config.yaml
model: "image denoising model"
train_examples: 50862
horizontal_flip: true
task: "denoising"
norm: "none"
widths: [48]
residual_scale: 0.1
init: "orthogonal"
residual_init: "zero_last"
beta1: 0.95
eps: 1e-08
precondition_frequency: 32
one_sided: false
batch_size: 128
Rows from block 3, named by matrix and row number. Rows with one number belong to one channel. Each number is 128 + 32 x the weight over its row's rms, rounded and kept within 0 to 255. All counts start at 0. After the name is the row's rms in percent of the matrix's.
# convs0: first 3x3 conv (model.blocks.3.convs.0.weight, 48x48x3x3), inputs 0-9, a 3x3 kernel for each
# convs1: second 3x3 conv (model.blocks.3.convs.1.weight, 48x48x3x3, transposed), outputs 0-9, a 3x3 kernel for each
convs0.7 112 [ 98 125 146 147 153 154 123  73 134 132 107 122  80 102 160 129 105 101 146 135 102 131  86 180  90 125  73 151 112 124 134 125 117 120 113 117 158 158 133  21 151 169 150  63 168 115 124 233 139  75  87 154 185 141 122 145 130 221 125 164 100 133 141  94 144 155 102 109  89 140 116 158 147 108 140  96  84 155 173 127 122 164 131 106 138 112 123  79 182 185]
convs0.8 086 [138 139 148 164 154 150 133 151 111 128 108 144  41 160 156 156 137 129 117 126 148 129 121  97 152 127  88 143 161 143 134 112 142 184 126 144 193 137 124  75 142 137 107 150 112 109 168 150 100 113 200  85  77 130 139 131  72 179 151 106 110 151 178 123 156 111  95 151 137 113 126 107 183 151 100 105 130 132 136  98 133 112 118  70 140 165 157 134 143 139]
convs0.9 113 [136 101 109 106  87  99  56 140 137 137 105 133 128 133 148 127 103 168 179  87 111 208  80 117 167 100 122  93 141  98  64 147 140  97  84 198 143 128  95 113 155 112 137 121 129 113  99 159 185 165  87 103 176 106 104 132 121  58 128 100 113 152  84 180 126  70 214 147  34 141 125  58 148  69 140  94 100 152 112 123 163 132 130 117 149 136  99 143 124 138]
convs0.10 099 [116  69 165 135  84 110 121 145 151 170 117 132 122 101  58 177 166 126 171 213 156 120 163 140 138  54 125 164 132 165 122  93 113 141 146 113 124 180 117 147 137 180 162  70  93 115 147 134 140 168 116 140 169  98  88 101 120 133 110 160  88 129 162 121 157  76 134 167 176 105 144 115 125 125 170 113 224 100 123 177  98 124 156  92  93 198 149 122 122 149]
convs0.11 106 [127 155  97 127 142 144 160 114 134 145 112 109 104 113 109 125 108 156 140  98 137 131 150 146 187 232 125 175 168 130 138 113  98 112 111 183 125 151 138 137  96 139 144 146 131 118 150 121 135 165 133 106 126 118 136 208 154 131 158 138  96  67 118 114  72  88 136 126 185 151 166 120  94 140 129 188 182 146 121  93 146  66  82  55 167 147 177 173 178 123]
convs0.12 129 [ 84  80  82 143 128 149 120 107  93 160  66 100 147 113 145  85  98 132 162 210 133 131 113 117 120  66 128  82   5 124 165 159 131 133 164 104 150 152 123 100 134  87 133 205 169 148 150  82 143 123 172 127  60  96 118  89 148 113  88  92 146 189 119 171 207 126 108 125 114 128  49 118 111 110 142 136 105 127 129 151 121 163 132 136 150 159 140 105 112  95]
convs0.13 107 [134 114 146 133 111 134 170  92  65 115 131  98 128 114 181 190 128 125 109 137 145 150 187  75 138 146 136 151 110 133 129  79 112 125 164 103 112 147 107 118  99 139 171  80 104 126 148 116 105 118 112  67 148  97 205 134  97 165 120 164  98 139 151 162 128  93 138 152 139 106 125 148  80 132 126 157 135 116 145 109 125  86 142 122  74  92 183  67 129 156]
convs0.14 096 [131 199 115  91 102 131  93  75 150 120  91 135  80 118 117 125 103  92 152 178 109 164 127 145 132  83  85 122 143  96 146 157 157 168 132  98  89 121 137 155 249 162 103 152 114 123 145 136 176 153  98 115 120 150 143 138 142 172 120  23 149 130 144 117  94 175  93  77 112 152  84 117 166 136 136 172  64 100 140  72 106 173 156 136 164 122 161 146 119 184]
convs0.15 102 [150 104 148  64  96 111  85 135 139 137 157 128 146 177 141 132 112 126 142 104 132  94  73  91  89  83 106 185 173 134 150  83 134 149 110 105 124 105 156 123  94 120 143 123 158 153 160 119  96 140 105  64 136 116 125 100 118 130  51 169 130 108 144  88 128 161  99 152 138 120 121 131 165  89 131 176 173  99 168 175  99 115  98 177  72 197 194  94 133 185]
convs0.16 095 [118 123  90 143 143 125 167 125 126  74 172 124 137 162 144 162 123 131 108 130 114 151 168  96 147 140 143 119 104  61  88 155 173 142 128 115 126  97  87 181 177 105 160  98 113 132 101 113 148 130 114  98 118 130 112 166 148  61 127 148 121 139 118 147 121 167  96  24 172 134 152 109  86 187 137 113 147  93 112 126 116 132 112 159 143 203  81 111 163 102]
convs0.17 096 [163 120 132 172 119 146 127 129 178 101  83 128 107  95 124 137 129 133 165  28 123 151 158 129  79  52 128 142 118 151 124 123 121 116 162  73  29  49 115 126 109 142 155 156  76 167 119 172 150 135  95 115  89  85 110 147  97 175 140 116  79 115  94 139 164 145  99 197 101 108 139 105 137 146 109 138 130  99 108 135 138 113  79 103 113 130 142  90 119 180]
convs0.18 088 [140 220  87 125 130 142 133 148 143 106 131 149 107 101 102 104 133 135 120 127 133 146 163 173 179 153 141 136  45 185 110  87 160 143 118 146 206 126 117  70 130 103 163 103  88 137 118 139 155 131 119 113 178 149 116 182 138 105 127  96  63  94 170 143 136  64 139 147 131 107 149 131 171  82 145 142 145 157 127 133 115 125 123 134 193 175 122  51 118 134]
convs0.19 092 [133 196 176 173 180 110 163 162 204  89 119 154 105 113 145 178 129 111  94 110 166  78 114 101 107 176 122 133 163 190 162 132 108 162  51 110 115  96 143 151  92 105 160  49  99 131  73 152 106 128 164 157 174 149 172 129  92 216 150 159  87  86 137  93 112 130  99 127 161 142 158 148 127 156 126 117 120 112 154 128 111 121 131 115 147 150 152 128 125 139]
convs0.20 114 [155 147 137 153 125 188 151 202 172 107 107 103 130 126 145 111 141 127  93 140  87 152 165 153 105 117  99 123  23 111 157  86 163 105 183 106 161 141  99 116 116 119 100 188 128 154 112 151 129 174 157 124 156 122 149 196 176 138  83  97 151 138 140 177 174 123 119 151 154 109  74 101 106 151 172 130 104 104 112 151 161 141 140 159  98 153 102 139  90 126]
convs0.21 071 [120  89 104  87 123 133 150 107 157 126 106  86 118 130 125 103 123  58 115  62 124 138 183 173 150 109 113  90 120  86 117 177  91 100 116  73 207 178 141 129 101  97  99 129 122 132 117 120 157 139  89 118  91 121 146 113 108 102 130 157 197 109 111  72  75  79  76  67  99 160  39 112 103  32  99  78 114  71 147  71  44 152 145 140 166 111 128 179 175 121]
convs0.22 106 [132 192 160  71 157  88 105 153 132 114 105 129 126  74 145 116 135 131 126 217 145 153 155 115 108 135  70 162  84 109 111 105 118 142  68 136  85  59 150  85  78 148 111 167 143 101 118 156 114 156 140 101 124  87 164 107 116 139 127 160 152  96 115 112  69 142 131 133 158 110 165 134 112 168 192 137 255 131 150 105 127 167 123 144 179 101  55 134  90  89]
convs0.23 093 [147 114 126 114 100 151  96 119 147 135 123  69 118 181 119 135  93 129 142  90 109 112 187  96 114 170 164 146 113 124 149 142 124 153  88 121 194  59 111 114  67  99  95 170 137 106 123 121 155  84  99 152 141 154 138 143  97 168 186 151 127 152 119 136 119 133  88 126 145 144 157 105 172 146 138 105 136 186 102 123 143  77  86 134  59 115 169 148 105 147]
convs0.24 085 [103 106  53 144 192 116  84  91  71 121 173 176 100 150 133 121 134 103 112 133 112 107  96  89 109 156 123 121  75  99 145 119  96 194 129  97 166  95 156  61 108 145 161 113 134 154 102 148  95 165 145 118  48 114  72  87 113 101 153 128 164 154 117 142 140 141  93 110 114  81  76 158 119  78  76  94  84 166 151 165 101 158 133 224 161 145 125  88 144  92]
convs0.25 106 [132 139 124 132 143 116 123  62 147 116 126 178 114 169 144 170 205 149 145 173 139 205 163 128 117 121 123 110 149 175 144 162 151 147 101  88  97 156 156  90  88 138  96 100 155 103 132 148 162 156 126 118 108  85 109 171  92  98 138 100 150 161  78  76  77 132 119 124 122 167 142 140 121 139 121 108 155  94  93 106 142  54 116 114 181 168  91 119 102 148]
convs0.26 109 [ 71 140 165 133  79 111 143 133 121  70  93 104 145 167 126 115 111 187 127 116  99 157 177 139  43 115 142  98 120 127 139  88 114 143 175  97  27 107 128 120 170 129 184 127 165 130 162  90 132 137 181  84 122 145 193  94 142 167 164 143  85 200 129 134 148 127  88 118 136 160 164 105 127 122 133 117 176 138 126 118 153 132 156 235  73  89 113 179 102  69]
convs0.27 107 [142 125 132 106  98 133 140  91 115 174 150 181 160  91 207 107 134 149 160 129  89 127 150 103 113 135 125 167 154 105  66 114  56 125 161  90 125 163  88 196 139 122 116 136 121 126 132 140 100 100  71 144  89  82  95 158  92  36 137  74  90 180 131 144 151  99 141 134 136 124 117 127 131 147 157  61 111 130 123 119 136 107 172  86 117  90 144 120 153 113]
convs0.28 096 [180 129 157  63 187 132 130 147 148 106 178 126 157 126 157 161 168 132 156 134 154 117 157 169 178  86 149 137 138 117 120  99 117 113 193  94 147  69 149 103 135 164 109 160 158 122  72 104 128 120  12 127 120 150 142  65 114 123 114 139 129 138 134 157 124  96 147 102 103 136 105 104 105 132  81  70 202 166  72 111  68 154 175 157 177 103 124 170 134 168]
convs0.29 098 [167 114 103 121 149 153 174 172 126 105 145 151 136 123  94 114 161 148 122 172 106 151 124 107 115 122  74 135 118 127 117 107 115 125  82 121 137  93  94 181  89  17 124  87 114 105 127 111 125  82 166 149 117  91 116 115  99 124 121 173  85 124 117 106 128 128 109 111 122 119 176 135 160 105  90 127 161 117 150 149 146 141 129 121  91 115 161 176 112 170]
convs0.30 114 [ 87 113 161 115  99  93 204 126  72 111 105 113 163 116 123 168 128 117 108  89 101 182 135 102 136 149 169 125 108 128  87 128 110 147 130 112 112 120 169 107 121 159 110 100 174  93 129 167 112  88 141 129 139 152  96  95 150  99 122 131  59 114  78 110 101 157 148 117  93  92 155 150 139 118  84 161  73  98 178 137  78 129 151 138 127 164 114  88 167 149]
convs0.31 094 [122  98 135 103 109 175 131 111 140 110 188 112 158 196 120 121 142 151 132  98 177 172 125 141 110 133 162 111  94 123 107  80 106 141 129 183 106 104 151 135 181 158  95 132 133  88  67 153  83 144 104 136 151 118 126 188 103 166 170 101 173 117 133 116 112 144 107 134 133  82 138 142 137 127 126 137 188 148  83 120  97 160 135 146  86 121 109 137 170 123]
convs0.32 122 [129 148 122 166  88 109 124  99 121 144 138 151 145  99  75 107 129 146 119 156 115 106 141 127 114 162 145 174 121 125 184  85 109 141  84 125 153 133 111 130  91  90 134 123 110  90 110 144 143 115 165  54 130 148 111  49 107 128  60 121 127 105 154 112 118 134 150 136 105 151 108 123 120 126 108 167 118 103 132 107 138  57 137 139 125 118 186  95 128 177]
convs0.33 095 [119 165 160 185 138 159 157 138 127 120 129 112 173 132 102 191 166 115 181 127 158 110 117 103 174  78  76 126 157 115  84 161 107 136 141  76 160  76 118 183 109 120 142  81  92 148 114 103 158 146 199 159 143 152  95 158 114  54 171 213  69 158 170 132 137 105 152 143 130 150 122 113 158 116 154 102 143 168 174 140 162 110 151 111  89 212 218  63 147 162]
convs0.34 092 [ 78 117 121 110 112 141 151 145 123 129 130 131 127 145 181 118 147  72 132  75 124  89 101 136 122 107 201 124 101 108 152 143 182 146 126  87 147 111 125 155 193 155 107 191 167 126 130 100  87 162  86 152  91 127 117 170 123 145 234 127 119 124  87 138 173 108 161 179 102 132 112  93 131 119 109  90 184 112 162 135 121 160 136 141 178 158 164 175 122 141]
convs0.35 128 [ 95  72 172 107  78 186 135 117  47 155 132 172 139 157  98  61  91 148 117 173 154 118 112 128 154 188 143 146 107  90 174 109 126 124  94 161 209 155 189 132 134 155 141 124 170 169 131 115 140  68 161 152 114 139 106  83 161 111  84  94 160 179 153 111 135 148  87 113 141 123 128 112 105  77 160 137 150  84 107 121 144  67 157 171 166 105 156 131 109 100]
convs0.36 104 [177 118 108 141 111 167 185 104 122 161 121 145 223 137 144 165 151 164 139 121 148 207  96 147 136 105 144 143 164 156  85 122  90  93 133 116 124 148 182 126 131 102 128 129 117 163 153 153 139 147 200 155 123 147 113 143 114 162 150 117 118 124 157 136 127 120 172 165  94 119 106  95 129 112 150 137  85 113 127 111 117 136 179 107  78 160 133 134 146 131]
convs0.37 096 [146 115 104 133  81 175 118 169  80 117 125 158 130 152  76 123 108 124  94 119 144 129  90 110 140 154 118 138 134 129 135 124 154 124 117 156 116 118 118  65 119 114  95  98 149 179 125 154 100 110 136 127 138 141 128 161 119 134  93 112 134 157 133 115 159 109 153 151  94 109 160 105 167 137 123 151 178 145 151  99 133 125 135 125 158 124 139 124 167 113]
convs0.38 100 [121  84 139 130  88 120 104 120 135 201 155 142 163 103 135 117  88  81 151 161 139 137  89  88 126 159 151 100 126 119 138 167 110  95  82 135 142 202 133 177 213 143 102  87 104  95 198 145 120  98 175 162 151  96 144 143 153  80  57 143 135 131 118 117 114 170 130 130 141 145 115 112  84 162 124 115 127 147 156 183 127  66 144 116 167  54 111  72 118 151]
convs0.39 103 [ 90 114 158  86  71 101 142 109 105  88 153 137 122 179  94 137 166  90 143 133  97 158 133 101  93 115 163  89 149 160  78 120 213  73 108 155 168 135 209 157 203 179 118 149 103 100 155 157 113 197 190 139 137 173 172 105  85 159 185 171 123 151 178 178 136  90 192 109  99 188 115 115 139 160 146 124  82 112 118 125 135 174 146  94 165 127  99 157  95  73]
convs0.40 098 [145  10  65 145 140 181 143 222 117 125 122  88 165  77  87 157 143  66 111 183 114 131 171 137 116  47  94 150  81 165  85 128 138 126 161 135 105  77  86 175  84 154 159 135 118 169 111  90 170 109 139  94  98  91  95 153 100  55  68 150 100 102 120 128 122  98 182  99 110 161 110 147 121 176 158 159 145 122 114 155 121 111  90 166 104 101 135 138  94 141]
convs0.41 082 [116 153 138 124 149  77 107 151 105 152 120 128  96 115 115  90 111 122 133 130 119 129 171 135  89  84 140 147 166 131 179 139 115 134 158  91 114 146 149 132 121 114 177 146 157 127 117 133 126  74  79 154 122 125 141 122 155 105 217 185 137 197 134 117 180 105 144  71  58 115 117 120 143 136 172 126 201 148 118 122 109 132  75 114  59 170 180 113 161 130]
convs0.42 077 [108 105 154 103 108 102 154 129 113 117 126 180  96 130 108 163 169 138 129 185 130 152 134 145 126  70 122 148 143 114 143 157 131 123 140 134  94  97  81 100  89 109 124 113 169 136 135  63 150 127 100 142 171 119 167 137 134 188 195  87 156 187 113 137 192 101 139 171 144 118 168 139 186 139 101 182 242 106  93 133 144 153 126  96 102 112  73 158 151 135]
convs0.43 095 [117 159 181 112  76 113  75 159 124 119 117 171 153 122 125 159 147 111 123 130 148  61  71  91 178 138 160 137 145  94 148 138 119 128 102  93 142 133 187 146 170 137 113  85 127 107 155 126 128  91  51 203 109 158  93  81 146  91 138 122 136 119 156 109 160 157 126 122 134  99 138 108 131 143  95  76 137 126 108 123 133 171 143 168 104 125 140 121 167  98]
convs0.44 119 [140 112 101 130 175 131 180  59 136  88 175 117 107 161 152 144  78 105 124 105 168 134 107 108  83 206 131  97 156 106  89 121 114 130 101 123  58 123 136 127 140 153 121 109  87 173  85  54 124 110 126 142 169 133 188  80 142 133 143 141 155  54 159 147 111 114 135 119 142  94 168 160  97 112 101 134 154 151 135 142 136 108  95 150 113 144 146 105 105 105]
convs1.7 118 [185 146  99 148 150 142 137 143 172 151 155 126 146 154 184 145 139 147 104 184 126  98 160 234 130 166  72  96 142 119 200 142 127 179 121 105 152 139 128 116 141 112 140 121 126 121 126 151  74 117 148 115  77  95  56  99  64  60  83  95 134 134  85  83 113 136 145 175 177  87 137 130 149 132 133 110  88 108 168 112  54 146 107  89 174 156 177 118 151 156]
convs1.8 103 [100 135 133 111 123  76 157 107 125 146 130 129 102 129 175 123 135 125 166 156 127 140 196  92  97 131 117 119 122 123 156 117 124 102  73 193 132 109 163  84  89 145  97 108 143 135 159 168  66 151 194  65  99 105 118 138 117 144 228 154 144 150  92 128 161 120 105 164  91 126 138  76  82 128 148 128 111 170 110 136 105 114 147  95 123 112 129 170 119 137]
convs1.9 100 [118 114 180 158 195 163 174 126 127 144 141 194 161 131 174 150 107 151 176 157 141 202 205 119 129 147 155  49 154 116  90 152 192 130 103 170 116 133 149 117 105 129 115 109  95 119  91 121 109  91  59  73 153 107 106 136  91  33 129 113  99 130 144 162 144 101 138 116  59 128 139 117 127 128 120  91 111 190 143 162 200  98 141  86 104 106  60 122 122 104]
convs1.10 087 [145 107 116 191 136  98 128 214 170 119  81 124 225 133  96 155 147 113 134 166 111 139 112 156 114  62 131 121 100 145 100 157 130 106 119  76 120 144  68 124 155 119 109 111 136 154  68 138 160 106 160 111 118 135  63  99 140 109 116 157  79 160 153 172  86 162  99 134 132 171  97 129 146  84  68 143  72 131  85 122 135 125 148 150 110  95 198 163 147 162]
convs1.11 119 [101 139 117  94 112 170 124 102 169 121 117 143  96 148 136 147  96 130  82  69 131 110 111 147 131 168  86 125 124 143 132  71  80 152  33  73 155 188  86 115 144 137 116 128 129 173  91 171 134 125 125 114 110 135 134 139 166 116 132 154  71 109 115 162  83 137 116 152 108 120 164 144 122 146 150  94  98 121  96 103 120  47  55  77 132  98 147 139 167 155]
convs1.12 098 [143  46 139 131 126 111 149 104 130 130 131 142 118 157 120 116 129 132 138 156 111 116 158 119 110 125 153 116 108 157 136 145 111 140 224 126 118 100  83 125  86 133 107 123 131 136 178 103 131 174 132 156 102 117  94 115 148 144 165 133 168 204 141 136 186 130 150 132 123 151  92 103 123  43 149 116  77 121  97 110  95 111 120 129 106 109 126 151 135  95]
convs1.13 117 [141 159 113 116 106 101  84 151 165  88  80 136 140 106 125 172 132 147 155 125 127 161  89  87 179 102  64 136  98 113 118 154 110  93 149 160 139 145 104 140 148 124 147  98 111 125 126 198 127 106 176 154  90  74 122 133 168 167 132 111 188 154  23 113 146 198 139 123  99 166 127  42 132 143 126 131 140 131  91 153 129  95 104 176 109 136 234 118 139 174]
convs1.14 087 [118 171 130 134 131 155 167  75  72 191 127  63 137  95 125 148 156 151 163 217 140  62 115 127 141  92 153 142 105  87 123 124 126 169 113 141 114 131 160 101   9 108 127 104 178 138 161 141 141  89 103 110 112 129 130 102 114 243 149  87 147 102 125 130 149  81 111 162 151  79 137 152 166 127  83 168 141 102 129  89 102 104 144 147 150 138 121 114 116 104]
convs1.15 087 [ 78  97 145 150 152 140 122 149 112 132  93 149 144  61 113 135  87 110 129 184 162 151 199 198 148 103  86 150  70 143  78 122 120 107  53 105  83 160 109 114 191 120  82 142 138 144 150 162 172  95 171  89  74 170 146 164 133 120 188 172 121 149 107 126 161  89 145 152 173  94 116 156  93  78  74 164 128  68 118 151 104  78 125 183  87  62 196 130 156 163]
convs1.16 087 [125  96  91 140 111 123 184 115 125  82 156 120  94 129 129 126 101 148 137 118 109 178 199 130 118  98 119 157 162 114  66 111 178 124 162 105 161 147 100 123  68  80 134  96 115 109 164 152 135 201 118 116 156 113 142 105 157  97 164 156  54  80 131 114 111 118  73 255 110 139 159 159 171 131 147 124 114 161 155 154 155 167  91 129 161  57 127 135 161 133]
convs1.17 093 [129 124 150 113 148 149 130 184 140 153 116 105 137 202 152 149 182 157 106  91 187 123 167 119 156 140 133 193 160 140 148 158 103 131 142 157 144 115 116 141 122 113 143 124 159 131 142 121 114 127  67 147 111 103 200 148 133 164 165 169 134 162 160  96 142 145 104 102 160  95  88  96 136 125  99 139 101  90 136 102 143  96  81 141 134 109 125 147 171 102]
convs1.18 083 [110 161 160  99  96 121  98  67 131 121 121 134  93 163 164 110 141 184 131  89  96  99  79 134 146 104 170 155 121  70 135 161 148  95 187  89 135 123 126 121 114 158 117 153 100  56 115 146 129 159 118  81 156 137 107 129 174 163  94 148 130 130 167 160 102 170 123 176 130 168 134 100 154  60 116 103 101 129 133  91 144 148 120 144 127 135 100  87 101 150]
convs1.19 095 [139 105  93 148 119 118 115 161 108 165 160 149 140 215 141 168 154 206 196 138 135 110 225  81 120 124 153 133 152 164  90 124 168 154 137 212 138 147 140 144 145 152 152 138 160 203 140 134 157  92 105 156 115  70 125 160 204 134 141 135 150 151 211 157 167 112 118 135  90 130 122 104  73  99  80 145  75 109  75 126 157  99 133 155 155  64 131 129  92  94]
convs1.20 105 [146  81  95  79 100 110  79  98  90 125 110 160 145 130 118 118 130 129 118  91 129 118 107 109 165 215 194 133 181 157 144 199 163 157 242 126 143 136 148 137 102 144 155 110 165 113  85 118 124 108 119 184 146 123 147 115  88 178 148 102 115  95 158 126 152 141  98  74  93 118 108 105 138 189 178 155 162 139 136 155 171 135 146  93 194 139 115 112  68 101]
convs1.21 079 [145 157 103 127 136 146 100 155 116 145 134  85 135 166  88 128 147 100 138  82  90 120  99 162 144 218 163 146 104  94 233 122 143 171 122 147 156 154 121 127 197 145 132 110 115 109 138 139 112 149  20 159 151  48 149 163 133 138  92 174 118 100 118  94 155 120  89 138 150 123 100 163 177 176 147 126 141 150 136 158 124 144  75  65 142 163  93 138 127 118]
convs1.22 088 [142 106 158 173 127 190  83  77 120 137 145 110 112 179 122 149 185 137 196  85 124 154  84  97 104  78 159 124 179 132 167 154 135 171 156 118 104  75 152 111 159 171  87 169 169 129 138 139 124 113 170 123 125 185 125 164 144 132 146 112 149 172 111 135 116 171 122 104 105 106 170 132 123 145 101 152  99 143  73  97  88 175 167 112 219 150 118  97 134  73]
convs1.23 085 [116 197 168  81 154 141 178 134 130 154 125 108 170  84 130 174  71  94 112  37 108 127 101 120 107 129 114  86 165  85 139 150 106 124 153 112 148  68 161 138 216 142 176 203 111 201 123 123 139 139 111 148 127 179 137  92  70 111  45 110 122  97  90 188  91 110 153 125 209 126 163 106 129 112 147  73  54 125  88  80 108 132 164  98  75 148 214 110 141 180]
convs1.24 112 [138 161 150 147 168 126 119 186 155 137  83  83 108  85  98  89 128 108 140 136 152 135  34  67 158 112 127 128 116 104 146 155 147 127 128 129 129 200 153 123 107 160 150 128 136 104 130 157 117 112 129 152 150  92 115  92 138 104 117 112 121  94 151 106 152 109 117 161 154 143 191 127 120 161 162 110 197 119 185 158 126 126  97 153 106 101 102 100  89  72]
convs1.25 090 [104 194 173  72 124 132 153 109 120 119  56  96 150 123 118  91 132 107 108  92 113 130 164 128 130  82 108 161 127 135 112  65  84 149  80 116 114 165 193 107 165 176 127 132 146 160 149 104 111 111  87 125 131 132 178 106 128 180  91 195 139  76 119 112 141  53 107 191 146 112 201 163 119 149 188 145 134 119 139 128  70 110 149  87 142 111 108 110 145 195]
convs1.26 087 [170 186 147 138 180 182 111 120 177 121 160 148 107 148 152  77 174 204 120 109 130 100  75 111 166 118 147 166 112 110 164 173 110 135 145 154  90  81 102 100 100 109 104 131 128  78 100 129  93  90  89 113 113  95 124  75 105 100  54  65 144 154 103 151  96 117 151 162 135 169 104 130 101 108  95  77  48 103 107 126  92 181 144 102 184 120 157 103 116 138]
convs1.27 094 [121 167 172  86 153 117 102 140 101 149 108 112 123 148 161  73 121 127 119 121 116 204 115 110 155 127 151 160 122 140 134 190 155  62 118 113 115 130 123 189 132 124 129  96 127 155 169 108 216 144 192 126 152 169 114 135  89 103 112 116 148 149 148 120 148 103 121  90 123 145  97  94  98 154 139 157 130 165 145 135 111  67 118 107 102 137  71 150  86 152]
convs1.28 119 [137 138 148 123 113 138 129 155 126 173 139 143 144 146 152 144 194 147 101  92 137 118 248 127 130 160  95 128 176 140 184 152 158 145  48 144 167 141 151 119  69 164 100 117 150 110  97  91 127 105 127 111 141 130 118  96 117  46 177 119 113 138 114 126 146 107 135 176 125 142 143  98 151 119 140 123 138 155 134 110 159 130 141 145 188 182 121 133 121 132]
convs1.29 087 [ 84 120 105 113  78 114 154 130  77 164 112 153 172 104 136  95 160 160 164 186 148 159 163  78  93 100 115 121 158 140  96 148 135  98 111 143 139 117 132 172 148 119 144 144 103 106 103  35 155 215  93 131 164  72 124 142  99  94 152 104 111 168 113  96  91 135 139 172  86 131 119  98  81 129 119 126 156 107 122 157 102 112 159  97 126 160 181 163 151  97]
convs1.30 111 [150 127 108 137 142 125  70 108 115 114 148  71 109 120  70 105 133 113 119 159 129  91 163 146 130 140 127 118 114 122 170 161 157 133 129 154 125 121 113 135 147 151 121 166 113 134 111 143  78  73 106 116  94 115 129 120 143 194 138 117 170 107 118 127 155 105 169 125 126 134 155 123 122 106  95 116  60  47  66  55 100 126 100 117 109  94 154 116  96 147]
convs1.31 115 [179 170  69 136 161 145 131 135 137 133  91  81  92  64  44 185  94  30 117  79  83 106 119  91  84 146 136  94 127 157 154 204 130 136 146 121 154 143 132 130  72  87 111  93 116 158 124 176 162  79 111 119 173  94 139 154 130 110 108 110 110  94 139 142 108 136 142 147 112 121 114 136 137 155 156 140 117 125 133 131 180 182 111 113 145 153 103 103  94  82]
convs1.32 114 [142 138  74 122 138 100 109  85 103 110  89 107 163 117  82 157 153 110  98  71 112  84  49  60 143 135  94 130 160 156 157 168 122  94 160 152 131 122  98 139 135  86 128 139 111 118 146 159 128 123 132 126 172 149 203 161 147 208 131 145 131 146 161 132 116 145 171 131  75 137 163 165 139 166 117 165 165 133 159 155 108 135 132 123 113 153 142 148 148 159]
convs1.33 090 [157 129  74 101 114  88 141 148 148 157 100  70 131  93  98 216 128 113 157 206 135  71 137 113  78 115 114 144 111 113 132 100 128 139  98 163 123 144  93 149 170 113 114 157 100 116 109 117  40 130 159 127 197 197  74 114 184  65  77 203 100 104 118 132 140 147 110 147 140  62 138 152 154 146  89 116 145 145 140 137 103  98  90 134  80  33 144 132 106  82]
convs1.34 085 [156  95  91 143 165 187 152 145 160 138 121 140  67 126 146 101 157 153 132 147 142 100 176 174 167 177 124 124 146 122  88 166 142 152 187 130  98 129 135  73  81 100 149 162 159 160 171 170 139  62 132 154  53 139 138 115 113 144  78 102 155  76  96 187 137 126 158  28  80 137  51 143 124 175 136 143 207 132 132 166 150 130 125 119  92  91  66 143 109 118]
convs1.35 103 [149 135 124 117 198 141 135 161 142 173 168 187 190 181 162 170 238 155 104 124 109 131  85 110 131  45  68 164 138 139 113 109  60 108 143 134 112 107 144 126 102 147 149 124 145 147 153 141 124 126 126 132 123 134 143 188 177 140 112 144  80  82 107 112 143  89  97 117 130 130  88 103 138  92 134 128  85 110  95 136  84 139 121 130  99 157 151 147 208 145]
convs1.36 108 [119 123  99 120 136 124 150 119 137 114 119 103 121 107  51  92 134  75 137 120  89 190 150  50 149 103 146 112  92 126 155 123 163 140 120 118 134 117 129 122 122 158 137 115 150  88 117  94 155  39  34 181 126 114 100 142 141  87  74  10 114 128 115 149 117 127 129  82  26 147 134  83 122 113 139 110  90 134 142  97 158 150 113 123 100 147 121 106 134  88]
convs1.37 090 [156 116 166 133 160 128 108 110  93  65 141 141  74 163 116  87 151 130 152 134  92 147 173 112 132 153 175 186 136 149 116  64  77 102 132  84 109  86 147 125 255 162 120 171 139 120 148 182  89 132 138 148 135 126 118 118 162 119  55 142 138  62 139 127  68 110 126 255 118 131 130 107 137 153 178 100  94 123 150 106 118 127 104  74  72 181 124  99 168 124]
convs1.38 087 [100 161 170 153 165 111 154 216 149 159 179 151 130 126 129 134 152 127 123 155 167 132 190  92  88  67  82 146 129 122 130 135 122 129 123 157 130 176 132 143 128 175 118  82 160 158  87  79  72 134 150  92  66 149 100  75 150  80 172 134 120 145  92 116  99 117 122  84 116 140 127 125  90  62 102 133 175 166 120  72 115 143 139 183 204 219 136 121 163 140]
convs1.39 079 [194 148 135 133 149 138  86 127 117 108 105  99 153 101 153  91 130 124 102 153 130 145 146 111 152 118 141 104 145 131  37 139 127 108 136 148 143  98 117 103  63 101  91  82 121  71 126  57  73  72 132  99  92 207  70  99 133  98 125 124 153 130 108 120 105 136  97 134 121 133  90  98 146 105 165 138 137 145 153 111 121 143 177 108 140 158  86 160 114  65]
convs1.40 088 [130  55 147  78 115 144 198 190  95 150 153  95 136 180  75  87 104  71 154 148 137 129  67 103 141 146 198 100  78 122  69  96 161  41 162 104 167 162 143 103 198  82 130 192 118 163 136 176 133 156 121 189 144  84 111 109 107 113 134 174 150 114 162 112 133 145 128 140 116 166 152 167 130 132 140 124 175 115  87  90 132 128 201 159 112 147 150  69 140 111]
convs1.41 085 [128 151 108 174 128 127 136 113 116 183 179 129 139 154  82  90 117 115 124 141 160 120 110 143 186 150 110 140 127 116 145 156  68 145  55 117 114 123 116 190 161  88 146 123 116 153 174 102 147 191 127 135 151 142 101 120 153 115 125 130 149 136 118 105 145 133 234 249 151 170 134 170 114  86 183  64  52  92  99  92 136 113 114 156  56 119 183 140 198 134]
convs1.42 076 [100  88 116 144 168 153  89 132  99 140  83  66 116 120 118 114 117 107 150 160 129 136 135 130 122 111 106  86 148 155 128 132 156 129  76 134 100 107 131 152 139 129 118 181 139 157 125 155 209 151 102 193 107 148 114  60 124 131  56 136 157  80 158 135 119 148 145  83 118 153 137 113 107 120 104 103 142 117 168 135 120 129 122 113 148 155 146 121 152 138]
convs1.43 120 [ 99 173 115  76 213 156 110 151 113  76 100  57  95 114 104  69 107 109 144  76 105 118  73 133 144 175 199  97  92 135 160 180 107 157 198 109 155 133 153  88  97 108 120 122 135 186 172 113 156 124 138 196 136 104 152 145 105 166 133 121 119 151 170 157 217  94 110 145 133 130 101 114 181 157 166 139 143 156 129 122 149 138 105  86 114  82 123 106  87  96]
convs1.44 134 [145  80  84 167 104 110 133 105 137 134 159 148  96 149 183  70  21 138 144 129 136 151 205  92 145 179  72 123 136 128 134  59 153 128  30 209 132 135 107 125 134 122 115 123 146 106  93 130 107 132 116 155 196 118 121 138 148 119 154 113 161 237  75  89 112 168 107  97 127 139 174 102 147 132 150 113 102 120 141 132 142 147 120  81 120 151 148 121 159 161]